Weights of a small self-supervised audio encoder (BEST-RQ).
Training: soap at rate 0.0031, 15300 steps, batches of 64.
Data: trained on synthesized solo parts of chorales (CocoChorales), 39062 training examples, 25.1 epochs.
Rows from block 5 of a small self-supervised audio encoder (BEST-RQ), named by matrix and row number. Rows with one number within an expert belong to one neuron, the router's apart. Each number is 128 + 32 x the weight over its row's rms, rounded and kept within 0 to 255. All counts start at 0. Numbers have three digits each.
Before each expert's rows are labels from the 100 clips, of 14976, where the router gives the expert most weight on average: "strongest on" is what is common among them. Only what is clearly more common there than usual is listed. The data: synthesized solo parts of chorales (CocoChorales).
# router: router (model.blocks.5.mlp.router.weight, 8x192, trained with AdamW), inputs 0-191
# gate: expert gate (model.blocks.5.mlp.gate, 8x96x192), inputs 0-191
# up: expert up (model.blocks.5.mlp.up, 8x96x192), inputs 0-191
# down: expert down (model.blocks.5.mlp.down, 8x192x96, transposed), outputs 0-191

# expert 4
strongest on: violin; clarinet; note C5; note G#4
router.4:136109128140109095131137163081102073146123169160174128084153147148153121099116085065139121153167194079090101092081142164137139142149091098128105175135145046118116153151159101180102144144124163126119139147134146140122148125123122133172134094120170143154155139152082111161062082105079141219117173080163136147155123125109075135138120119150183059101089177106121140129152148078074097155122150181118110126118123147148156132145157202146157133159078137102117102160140094111153061194126134142166130156166147113128120159098082115135058087151118106131169122107143171144183194147210115051
gate.5:129132108126171144116099144172127170110145118126206133088108166120129083119159151112098100071137156087083131132111124157122125137146104147194107098058159117155063118117140107128124153069096115110158144132180129105098078111144106137147125101159093128145170161104100135155103038115150118119134190105098080118184122134077161112089147151113175075118115069128153172158120180116130051146139075176125123053148148138115134143115120147178096099137073156143195116149177068114155125064062166120096167101088039118155108145148153143101138158106147164145181122125110105119164116117112200118
up.5:078169115113160120118158111175094104177080086103192108131136119127148071122177106118138135170102133106171145165115084181140084139181149135173135137029136106145092152144137120132155130114118089071119162109124132087150110145177111124138129123084069200171112202146070125135087123189156163136106160135126081150171075109074132133157161131142105148112122088137106215160097113146098098083145120130109112062157116158088158152093155161137136144154148163120161042116133092109120150083122188143076136144093095113171105174150090127096147199113114133155131113121136133124173155160106148069
down.5:121163102095169129129155138144191103139095161106129150167114123152118102139095149048176168169017106148073138144106080108114113149134078138125181102109091105169180167125108126197151151143079086133162094121107137065151161189147106129187089134112100151146106108116130136129152159126141103100144186182107107115135123146070132086125111144110118158096154084120136151072147122074138102103158149113141117100133085151142137144136110111135168134167110219150079163039121159185175110129089051106128198083140107096080084119107157145094117095159155153141127120101156143118146139154117087112
gate.6:103113083136118128090071103133151137148155106134133143139132159143134117160156124115077083175161135178102114146100078115082170118076118148090090083116092150164218092136179048136151146132058041124168152199101168177149081144066100182098149160205142152116124062101184100160104147141159129184134083108150083143096087153149124163150139074128154169161141206136150149123109145162113157101140097134149115189135129113126132120158145114127112184086099157149170125104133143196123136107118126205140111131146104149092136169102139123112089169095093142117101109131148105100133135139125084141
up.6:148125126102145130133178101143118073109082117115173115103109143117135173138068125106172132118109112110135118093174165103153183148186101118160163176117142173075033127139078203100129120121175188142106097043129115079073135160150133090186077079050170107142118178180116087097148110099107164107087184184132149128120165110128140132056211154144122116111062064101065127144164089099141103148122196122103114128122153152145134124114148138126150099189116110131097120131105126072129110154136133067106132144133123126127130126138127127129130129142183129152110157113076122135120111126106197122
down.6:120072173103077174106092148113092114060148149077163163159124123249188180135092101149125106106109173094143149104119109106093163102132132125094128129150131171105126106136108156153135132178118134123154141089091142157087162047135139071151215114127168147149113138108165164122105149093136149131156137087123120109170111099161068113129163128101128104101123168133108163129126119151085102171119110066133181114116158134168086086158119151115129078111059149096102111096177090091125172110162101200123154137139150152114180107113060177166102106152062129113171096153121119100125082119094174150

# expert 2
strongest on: flute; note E5
router.2:118206136125155162149089091169156188141144168126089163158113095163097084100134106144144141122143102156163185171097159160096088084124118137145142133117145146142169142101143123164130191139109126116123111130125166055090173068088104132134163163100039124186130159094119202130071061130157179121113138100157131121131169105102117141130149097204160120095144154146155162118136111147113168166157141196145161161148103131169151126111165111121113138088136154074102143134168100131064125074201139155140087148134144176155143092162200142105166148101121142145132124193076136156057133146119078119
gate.1:135161116119098118112144138162092120178121161156139084143117175116132081216184090158120096173150168118118125165140121131158151102105147198143123149161097154083079095221097149126118107130113158164136114132104118130104130190135137129162162137105120119176120146150137172100079084120139122151148124103160089160131202073145167095138151084090154144165163119121132057174103130125059170107104117109136153166097179176098085145135168115060124171159100096099088117163137107114152193130076097110106141123181154167149098106144144086090132115121099120131229144123146113110075051167105132145
up.1:088139156159176138163097173113154097124167109146134138093134058180130148086070199083140108096105117141131148128183114149137181170115140095158076155134166059116190095117132109176092155151125124099064115104163137148132081118111091174165105093136143137093048138083053086143082180087104162029095137060124152118171109176122100167166125159136115144148137163144128104122148130105155105132125137118137074129203174119117156126161092117171079123153099088138135159112168088173088190106161153125117113143087123066140121162135107142145109147177124118087160090115118116142137102105134138109
down.1:085128107137124206161091159049133124109152104144123130159141172071132148179082094090184066136092126162170158168125111164153084083103057149179122103136147099110167150154117154111109128050142088130176136072135105099097155138077116174105122107099104121101120145118077198131116155155122137130177179130110085130139117098127100146121134205186139182198126115176114125101134161155153155142137130172117100172066186168076077140091094164177157149157110106150108140156137175140099112064104139142153127116080095124111091126116147159137146135116122131104121124062096160136149127107097077089
gate.2:137110138102096183132078141160170034157190087117128113134125116102122088092126161140096065111079169155177138122182130156140141192125126160180130100102111155102146121187086103110088083134144065117135097108154143086173146163107142141114133133154142145116155101147082151099116143130171151135129165130121158132121124149105169116137152150083098127114161097090122076153157137118093107134123155131079121062135152181143116101096137118131096102140176133094116093156073073143072178086152089188164098206081079153099109142137107134190213106126133050109101111150194139087167147116146086112
up.2:177188092104145125153178168147132176136147179075083135123144122097113144129119150098130218096107095121142089155125059100116179127150134100181140105099074151077119124047110110128121167089137105207146138163180146131105105130182141094162097080091150092151108100158135133148161151105089142106091145112066113096127183109120141120098084120129129094172103158126092142135046091130156126075108141215105162129130100188085132106172083122134112177109148161159159140116088139148095187091130135141135111108073105130160180156169120115146111171139074139128174112143134118145168136063107090132
down.2:119159110153074054072137145139129090102195148066119117122128164159144152177166154127149108120103088117118048187168108125133091168199119123120095167112145109103120139111089078076071175120101184127063181122098184115087108102175134132145130085146138190156110120141175125148133104063109148119012155187075156124147159161124119103108131108187130093126126119089158108137154106110141115093136156066143160162115153182123169149147122165167122114121134139128132096152166119092118125091151132203148169118116132095098123115115117106110141047101148168144110105110124108137090117163125176140

# expert 5
strongest on: tuba
router.5:100184100143139148129042082170168151130160156100085169182170153146067089110138095143163149121091088116142143164118119125129097090153121168168138133115132149158151162127129114164108197163143129139099127124107155077134161106110116167174148146107049139170131135086082178147074069113156161114091174114160129130159183103081103164154090094130149097095148166175155171104149106150122165162157140164169146150152087152173146145104117079096159148145110158093105150148155104143049119069174161158081094144138158172144158096173173139095156153096116173179128124182111147151077087178096098133
gate.1:121201102081133109129183117142088149147164166071113129061147094095125124151197176165108125129144141213163090148093110114096093100104144097146174137094119183125106111156122167123193145095114134113146160167121200115073158087110123134065162114121146157150150105151073057097111129091098063182180152148140126104123092131071179106074108131134120109114065137126102086131112143166115094208118122081088132116111123127119159088088137122123151102110088118094201123141170094137133178095103136145124146151115155122157114165172177176138099164121090143108131115099154088123134090125071133075
up.1:097101111129091121139152157164077148111109099192125120087115156069153117153101153087106124111187109181169102133142148110110090084116129142086123122107127134144146133127133075097133074173111118114129116092162089107136167149125112148144126190101132144150152157124132109167178083115117149050145142141148114129106088138088100053137166129122145157106098175168127109178100055078073138116114089147187151146089116104150066087177183116180161157156102174164122130081149133066155068183065083112165091133175138088154173091126105097146130205178070144178089113105121098109150137108103137149
down.1:118128177140116135195112110127147124119087119093158135187112132155203114141126114171073154086128141105176151078140126133191138089098127156136126141117119123112108160136091103116161171178067186183126137133100119077146096162133162109105135139101138142174090122150146134152119121123093064146125126129058090177148089093086149168120117104178112159160114176088127057072099170062133152141141138214146174110117107103138119088150094085154171086068110112022096084132118128142149124152111143060114108194132086131168135122116093133135159113142085150150169122142091159086067131165112123118
gate.2:148085098119127114082180129126096091049176156115114119155146145130128121112089166054104178095090199161121104113152108149100166103114082031154070087140138132122177141133127119126101052092137132093122108100121138146151106111082098096133175154095097140163157147157101148122124129118171109114165058057112102142109144150153137154159147131117106182113140168150120133098120122142171091129087102088147154082125137154097107160167173185132080103105168122131060177105127113161113111185147106165150140114166091082105077187135142116136100125054102139074109075149137107144148080179085099167
up.2:083131116142138123171150140087065124124113148147172197174137087116131065135144139174134167119133137191200102153121065102129173140107117140134067128100145103102123162104116134119082134160126084139113084172105110093079071126088113097113105135125142106159120068133156135093135095100145094100092130131139140146111094127128152120178112144115079119116120063103176105110188125149090094096136207104118085138119140161098114191193101165101173110150087214134127139101091156079112134133180127112128062151108170112148100163138163172115112107078228119096148156130162099187112124066153114129
down.2:109137222189139147170110158109129157160189130141113162164163151132126129130175156132126081093160110132083193097068143109178142150116110128138085142059130105146154134143063117077124143082071115124162095120144188111143156115193097149090105136112150135121152138143141121192133127153109144098140115125105144133145093155106110135119177139135150117141101162081164103192161079112145182110080125136101122091106147143136104114129157143151108052217135119161128121105099123086095150148084133127102119134059204105157157132073154120181173119159135059218149114101150143146078140141144127195

# expert 0
strongest on: note B3; note C4; bassoon
router.0:141054130149134146156160138128147113112131095183141130065096099096146126146151109083171146109114111192162068120120093093095139097176110146133131066114151178107140146157162106111183068135165122153114084187186124111129117134144087116099138147142165158142121184123198093131213210129143153068135077157129162108173145125151110117135120124068145190140141108136147116129139114099171143094130103051146108054132125124090117131105118136110105140129107130202085139142130139089194182133083122123132115145085141065134151104120110174188166145143103173134141058090121104111136092083126125193
gate.5:087114122144099161114099134122121144140083052159094130061112079097119068126062134120190151124153162154152111106156106097159120160195127148123141167119186112089135136127177106086142141084141171139183117147152129131141112181065135111147117175151143207143158078167144156120177191111085095113112126118163102142137143114086109117100134183091092147174072117127106131132116154119172104127108093104092102119141156111160132151188115201157099130142078125093161124129110158107158125141108113070121172108109095076152106080204105122166117059134104128107178124121151071097081086193089146172
up.5:085084071164125181124090142102113135156091081122109140065108099079105107132092081113127130150162105133145154122099163133164139097204147161091140121102216115077098145122160128119126147147136130139153105166164101113175153130122109160118160170143119169080139103119126152098169190116115077141064113144175112106148191126069107157131116122100104189171099164100122153130128209131150080145119087107085107080127171122143146168138065206179102160118116093156143125108101173088144157105126094047133137132130109144144134068144085159155137077138076144139195129113133102097105099176108171172
down.5:103127108169153080068081098156104093126127141130055125135112199176098152126084163136150113158138158118154156144151130156091125124139139127095111142105124133130129143143119088102071160166093137131098215157081099130090104160127175184183127121102148111054148112080129086098108217144106045144156120171138142119130180098044161118156170153135162097170096175114109149115108125142122171102090064138108165174145170105109138133129160111127096097142135167127155138045167097152088143063146177105099169141111138108140140134207159188123122137127138123162090165124119146111129093154076135106
gate.6:142127154086071130131146165161142076125179176080135111106106167102100114071163076132146122096185134139134041139096118135097120129150171153115091115155072108105119171168080123076175113115097133133126131149147102093186151156153144171128123171044098043112145115097123128139090195093112164097107138154103123096114112198171129099136100167074117140143165140122116092144103122170121069135154175104125156146134097158122200165127173179189114128131161162122125121175158148048155107113110132153168175077091134165093165157126132138130134167130159121128179141167126127158091122076140087079
up.6:134134105100148159117093135098149118111103083111164152134136161128158158102116096133124130074096150211124078131131181163111126099102149171078105112102070166033146060125131071117166114136145097137156185125099055102137087096129174134175129118151135121166142145074066186124088133095161153113034105119126168205113078089152125128117141114149166078071156143075087141111117091145102153121159132089138130171119153138178137127182131149177114162116106144177072150119147147117123184097156144147135073129157108112148161174124161126157111127155086123093172128220113116114146143106114125156
down.6:139114223084122189189134157053126177095184092101145137116115157102115137128101085106060067143103148121139140135115166113130163138098104108146106115150096157149042146139151130112091109162129176177101116089103146137084119109087149156133054110158154085138133090155121140163146092108199090103056130101142160083123052052120138078088158138170156126137144125169122132109138097168164162118127110126126148124158038135131144128140168138144150163166111167054147143122134175151142148125116099092192163113090124119086149101192108155155146105117118119165133119119111176115132118130076166147