Weights of a small self-supervised audio encoder (BEST-RQ).
Model: 7.82M parameters, moe top_k, layers 8.
Rows from expert 0 of block 5, named by matrix and row number. Rows with one number belong to one neuron. Each number is 128 + 32 x the weight over the matrix's rms, rounded and kept within 0 to 255. All counts start at 0.
# gate: expert gate (model.blocks.5.mlp.gate, 8x96x192), inputs 0-191
# up: expert up (model.blocks.5.mlp.up, 8x96x192), inputs 0-191
# down: expert down (model.blocks.5.mlp.down, 8x192x96, transposed), outputs 0-191
gate.63 [113 123  79 169  73 131  79 131 145  83  28 108 124 128 216  93 126 114  88  64 158 136 169 103 142 125  87 118  79 110  74  59 163 156 168 124 165 168 126 109  42 161  95  98 150 111 155 138  97 113 106  99  99  59 137 126 163 134 107 177 104 128 130 179 157 125  42 105 112 167 127 118 142  90 134 104 114 117 174 109 108 189 120  71  65 113 112 106 123 148 161 162 156 149 115  98 150 105 130  88 115  95 136  99 141 180 171  62 146 147 127 143 174 126 105 149 100 120 125 134 116 168 129 127 120  86  86 127  40 119 151 116 122 147 182 213 148 150 140 144  76  92 114 147 152 134 152 137  28 160 103 155 201 162 165 145 207 215  96 100 140 126 135 161 100 120  75 114 103 162 127 169 136  73 106 101 153 135 135 109 108 115  83 135 176  60 140 149 158 137 127  64]
up.63 [ 94 103  91 172 108 129 102 144 143  57 118 175 169 132 119 141 162 123 125 188 124 108  95 105 119 146 102 110 144 184 137 124 148 148 119 148 119 139  71 101  34 123 109 151 106  77 157  78 177 166  98 126 121 135 115 134 156 156  79 171 121 122  37 135 115  97  95 112 158 151 104  86 142 114 130 109  81  98 207 106  85  96 185 139  84  80  72 153 160  33 160 143 127 188 159 141 157  76 216  84 166 152 101  93  96 162 173  66  97 124 101 137 129 134  84 145  98 150 128 154 169 107  95 116  93 101  81 201 112 120 105 134 137 147 156 149 162 155  71 128  75  77  91 134 203 178 162 150  33  92  48 121 118 119 131 170 120 152 183  57 153 105 156 103 120  95  70 138  97 158 143 123 161  62 113  98  87 159 105 142 158 174  81 184 109 108 101 203 129 149 144 171]
down.63 [110 158  99 107 118 149 133  87 120  70 105 200 134  90 141 179 132 134 119 135  87 116 155 104 202 147 143 152 145 152 135 191 108  94 113 101 154  79 140 121 121 125 151  12 180 120  68 147  99 143 150 115 139  66 218 163  91 184 180 113 165  54  89  69 129 240 117 156 142 142 104  97 134 120 187 112  82 106 116 101  95 144  97 131 144 207 153 134 102 108  89 136 138 140 125 148 151  46 107 123 153 192  94  95  71 100 163 200 130  74 128 101 108 109 162 115 162  88 165 141 131  93  89 149 202 179 170 156 126 168 169 104  48 114 169 204 168 129 126 123 139 138 148 100 193 115  95 112 144 101 122  95 166  80 182  82 150 171 154 114  84 132 108 126  74 135 102 141 153 175 153 119 172 130 133  54 131 104 117 110 141  91 112 110  98  99 126 133 121 102 148 117]
gate.64 [146 121 107 154 108  38  95 149 125 116 102 143 127 109 132 171 175 155 129  83 116  76  96  96 155 119 123  88 157 142  67 185  97 170 119 180 125  99 120  89 154 143 145 119  74  72 108 114 117 185  63 116 133 171 130 169  81 147 117 137 141 125  69 146  98 196 144 171  84 111 111 138 129 113 174 122 112 109 100 127 136 196  92 125  76 116 123 156 176 162 141 127 125 108 107 216  77  92 170 187 165  96 144 159 153 147 110 120  92  90  95 120 108 137 117 124 113 109 129 142 137 114 124 143 133 197 113 171 183  57 119 123 112 148 145 103 112 137 157  75 132 120 150  80 144 111 103 105  96 158 143  94 107 124 131  82  90 112 121 173 108 208 118  67  90  69 136 139 106 134 108 180 171 186 115  84 111 131 140 131 132 103 116 131 136 132  87 157  98  62 129 137]
up.64 [120 141 147  94 146 191 125 135  97 101 142 130 132 177 179  69 103 112 107 146 147 142 128 190 147 107  76 200 125 173 152 116 160 122 140  85  87 126 118 153  77 104 124 117 166 101 135 144 139 150 137 144 141  76 143 114  84  90  95 113 101 115 189  96 153  63 166 104 153 149 143  67 104 122  96  62 122  96 108 126 121  86 109 124 110  55 105 118 122 145 100  53 148 160 149 126 124 154 140 142 134 121  81 110 135 111 142 133 109 101 173  86 107  62  86 211 155 168 174 127 117  45 184 212 101 142 158  98 122 160 153 139 192 116 123 118 162 185 137 130 119 159 118 196  85 167 167 139 108 162  95 147 120  45 158 226 129 186 201 120 168 151 175 116 187 153 100 189 101  70 163  72 133 117 159 177 132 181 128 131 128 102  74 126 145 129 124 114 126 171 123 168]
down.64 [127 180 152 171 166 140 150  60 158 206  81 190 146  73 156 145 102 106 162 140  54 118 134 112 109 162 124  92 165 180 133 182 146 174 120 127  81 143 147 104 128 181 103  90  98 150 171 163 114 112 141 164  98  99 150 172 111 171 119 164  83 122 110 127 141 162 125 111  63 129 130  90 107 107 116 131 135 112 136 105 196 151  68 114 107 175 100  86 159  97  83 130 111  99 127 142 136 129 166 100  91 114 131 139 186 108 148 101 153 190 140 122 140 125 136  45  95 101  98 131  91 122 111 115 114 207 115  85 105 129 138 101 140  94 172 112  90  92 135 111 108 154 104 119 179  81 111  18 173 104 155  93  98 159 146  78 123 150 128 155 122 142 110 165 120  87  93 101  77 109 126 122 153  94  94  93 137  89 167 128 113 164 106 150 134  87  98  90 122  94 171 158]
gate.65 [ 75 102 125 134 123 131 123 125 149 135 148 181 122 110 104 182 130  94 131 147 122 134 158 102 131 146 130 106  82 149 151 156 120 149 115 152  82 127 173 131 126 126 148 113 163 134 141  79 171 157 146 125 114 123 161 149 137 133 136  89 155 135 136 160 145 151 107 112 122 130 154  71  98 187 142 127 103 116 189 141 118  80 141 110 156  89 163 151  83  70 139 104 161  96 125 203 138 123 150 145 201 129 167 115 139 133 115 120 176 129 161 116  63 146  88 112 109 111 145 139 176 136 183 146 127 141 160 124 118  96 139 133 153 116  96 127 149 118 131 169 149 147 121  85  83  58 132 127 142 149 167 121 141 134 150 156 160 143 141 110 109 173 126 176 131 116 135 122  85 105 128 149 113 121 131 139 117 172 135  93  96 101 186 115 191 195 122  89 101 116  77 142]
up.65 [153 109 139  73  96  99 100  65 103  88 125 146  82 122 185 168 132 127  64 127 149 122 142 121 167 116 170 136 128 155 157 160 124 120  90 153  78 117 168 108 114 170  87 143 183 131  97 120 124 128 105 102  67 153 138 174 178 108 121 118  82 102 114 117 141  77 137  87 148  79 130 120 157 151  73  80 123 106 100 103 102  88 130 149 142 103 114  86 192 152 104 120 104 127  77 192 146 116  95  90 121 152 150  62 173 141 159 101 160 124 114 143  78 121 145 123 132 103 160 135 147 114  71 104 139 170 174 213 174 131 165 124 102 122 113 133 136 112 125 136 131  96 121 122 144 150 145 152 130 146 130  95 137 101 110  97 136 110 146 113 119  80 134 109 163 171 162 182 111 139 150  83 121 126 117 126 196  98 112 134 149 116  63 147  99 160 164 131 161 112 113 117]
down.65 [ 80 121 143 116 122 132 165 106 106 112 109 107 107 152 152 148 135 102 157 120  64 144 151 164 174 129 145  97 156 137  93 142 107  83  99 125  92 137 158 133  92 165 110 172 182 103 132 120 131  91 135 120  83 106 161 193  93 135 127 181 143 134 134 155 120  91 123 112 136 143  95  94 165 100 143  48  97 157 171 161  85 184 179 112  85 138 128 102 152 137 148  84 117 133 189 123 137 146  81 201 187 156 193 102  94 122 161 107 162 108 110 103 128 129 156  93 152 151 110 179 161 120 112 129 194 181 145 178 131 113 120 122 138 149  82 120 138 111  96 126 109 101 137 121 137  78 137 141 181 119 106 139 130  90 152 107 153 121 127 110  94 179 135 134 172 165 125 176 105 149 106  93 105 117 110 101 183 156 180 174  92 146  99 110 148 116 125 183  74 111  76  89]
gate.66 [152 108 119 147  70 100 115 135 148 167 145 136 126 116  88 128 142 114 103 167 109  71 186 141 109 167 125 138 137 134 127 174 114 145 173 139 171  97 117 138 103 127 108  85  99 125 167 126 176  95 169 121 171 113 156  83 139 138  98 141 104 149  96  48 160 156 121 128 167  83 136 165 158 110 199 100 133 126 127 141 118 191  88 152  97 116 164 136  97 157 125 105 151 130 102  97  91  87 146 138 136 114 108 127 170 163 177 100  89 144 149 116 148 144 121  42 155 136 100 131  97 137 132  62 148  74 119 111  98 151  89 185 127 148 140  98 112 124 138 142 170 172 172 115 150 119  30 120 121 176 150 134 108 144 187 128 123 141 124 154  63 120 131 108 149 127 112 156 129 131 144  90 156 157  72 192 129 120 135 115 163 122  91 116 165  88 141 143 157 118 107 124]
up.66 [130 164 159 112 115 226  99 117  97  95 175 121 154 158 167 142 122 112 158 163  98 152  96 131  86 152 144 181 124 116 111 119 135  97 145 131  81 129 179  58 135 134 179 128  85 111 114 144 130 170 122 137 121 152 126 131 105 184 160  72 128  98 154 131 124 137 146 137 125 157 141 150 111 125 120 168  91 145 153 121 165 138 101 113  83 101 107 116 158 133 146 130 119 136 150 111 185 174  94  93  79 120 135 137  81 134 124 140 137 117 139 113 115 131  94 131  90 151 104 124 176 172 110 125 150 168 112 105 146 155  96  78 100 138 102 116 109 101 122 122 118 165  90 118  70 103 125 124 130 111  99 197 165 127 113 132 164 162 134 117 178 117  97  79 102 106 193 110 111  97 146 136 159 146 170  87 112  57 157  82 102  98 151 107  77 175 149 138 168 161 135 113]
down.66 [135 125 140  87 168 126 123  48 147 137 153 107 192 127 110 138  90 182 128 117 164 168 165 136  80 156 151 137 150 139 117  70  63 139  77 100  71  94 155 168 163 138 132 102 168  89 105 119 121 123  71 110 117 127 139 117  90 121 154 145 113 159 120 119  99 145 112 130 170 120  77 200 109  96 112 138 123  40 175  81  64 122 116 167 122 141  84 148 134  47 133 132 127  89 194 155 161 109 103 143 169 153 123 103 145 131 111 147 137  92 115 114 108 148 148 128 149 126 115 116 119  95 146 118 137 132 162 130 116  97 132 134  90 144 165 141 127 131 164  99 131 100 151 123 126 114 113 130  96 110 131  65 168 121 175 128 116 202 147  76  99 149  62 128 137 107 154 132 120 111 118 147 151 108 137  81 138 134 124  94 105 144 121 108 126 147 168  99 130 143 114 170]
gate.67 [141  68 121  13 131 156 138  79  94 114 172  95 143 150 163 161  73 177 107 141 142 153 105 124 137  94  82 182 143  88 108 160  96  67  74 114 154 146 182 115 135 107 159 137 106 145 142 125  85 178 164 156  97  98 129 133  66 105 109 174 142 110 169 154 146 149 116  52  80 133 141 110 119 126  88 149 128 143 122 107 180  93 148 126 122  93  93  84  98 150 162 132  98 148 100 107 143  84 185  82 118  76 127 102 147 152 157 154 121 152 140 147 176 100 151 152  78 102  75  84  91 112 116 107 116 115 152 149  89 115 131 132 111 116 217 112 157  74 142 182 112 138 119 166 107 155 140 151 127 151  73 163 134 162 121 160 161 119  83  90 100 152 103 113 101 200 105 130 122 155 140 199 133 176 102 188 141 166 151 141 157 127 151 160 118 163  97 166 121 128 102  80]
up.67 [141 139 137 106  47  64 172 121 126 173 145 130  97 125 111 166 135 125 155  70 119  59 181  47  92  58 144 126 130  89 134 112 197 109  91 143 159 107 112  58 136 153 119 105  25 149 178 126 170 121 109 116 127 130 108 117 200 121 168  97 215 163 100 141 164 153 152  85 144 205 133 119 105 115 121  78  90 123 109 189  95 181  94 117 145 158 115 131 162  95 122  87 129 103 164 183 104 124 137 151 125 205  99 143 135 169 104 126 123 116 100  86 161 163 126 175 128 112 138 144 206 134 181 190 133  85 159 115 180 117 172 102  94  81  86  43  95 105 123  84 111 126 135 109 118 132 163 155 121 162 157 162 102  87 189 138 157 101  78 114 143 143 137 115 133 109 115 143 194 142 133 104 121 134 111 114  48  87  87 101 130 174 118 114 149 122 139  56 116  81  68 178]
down.67 [125  85 172  98 111 195  96  80 132 128 167 110 130 132 121 144 117  97  85 121 133 127 103 160 146  40  96 125 140 101 103 130  51  89 148  61 140 126  66 143 119 165 139 128 139  94 101 137 123 146 147 114  87 186  77 147 119 104 116  76 139  54 127 164  69 140 119 114 137 180 129 136 187 145 138 109 150 157  98 133 124 196 138 132 124 164 152 117 167 149 121 155  87 155 172 120 142  72 192 102 158 189 130 110  89  90  89 111 125 160 119 117 180 119 159 146 109 170 116 149 135 138 137 122 101 185 127  97 122 176 170 116 100 138 170 163 104 139 195 178  82  62 167 167 131 145  64  74 140 151 169 210 129 148 146  68 126 120 120  87 146  74  92 144 167 142 165 136 191  70 141 131 134 115 159 187 119  68 212 144 113 160  60 104  91 132  86 148  73 115 186 163]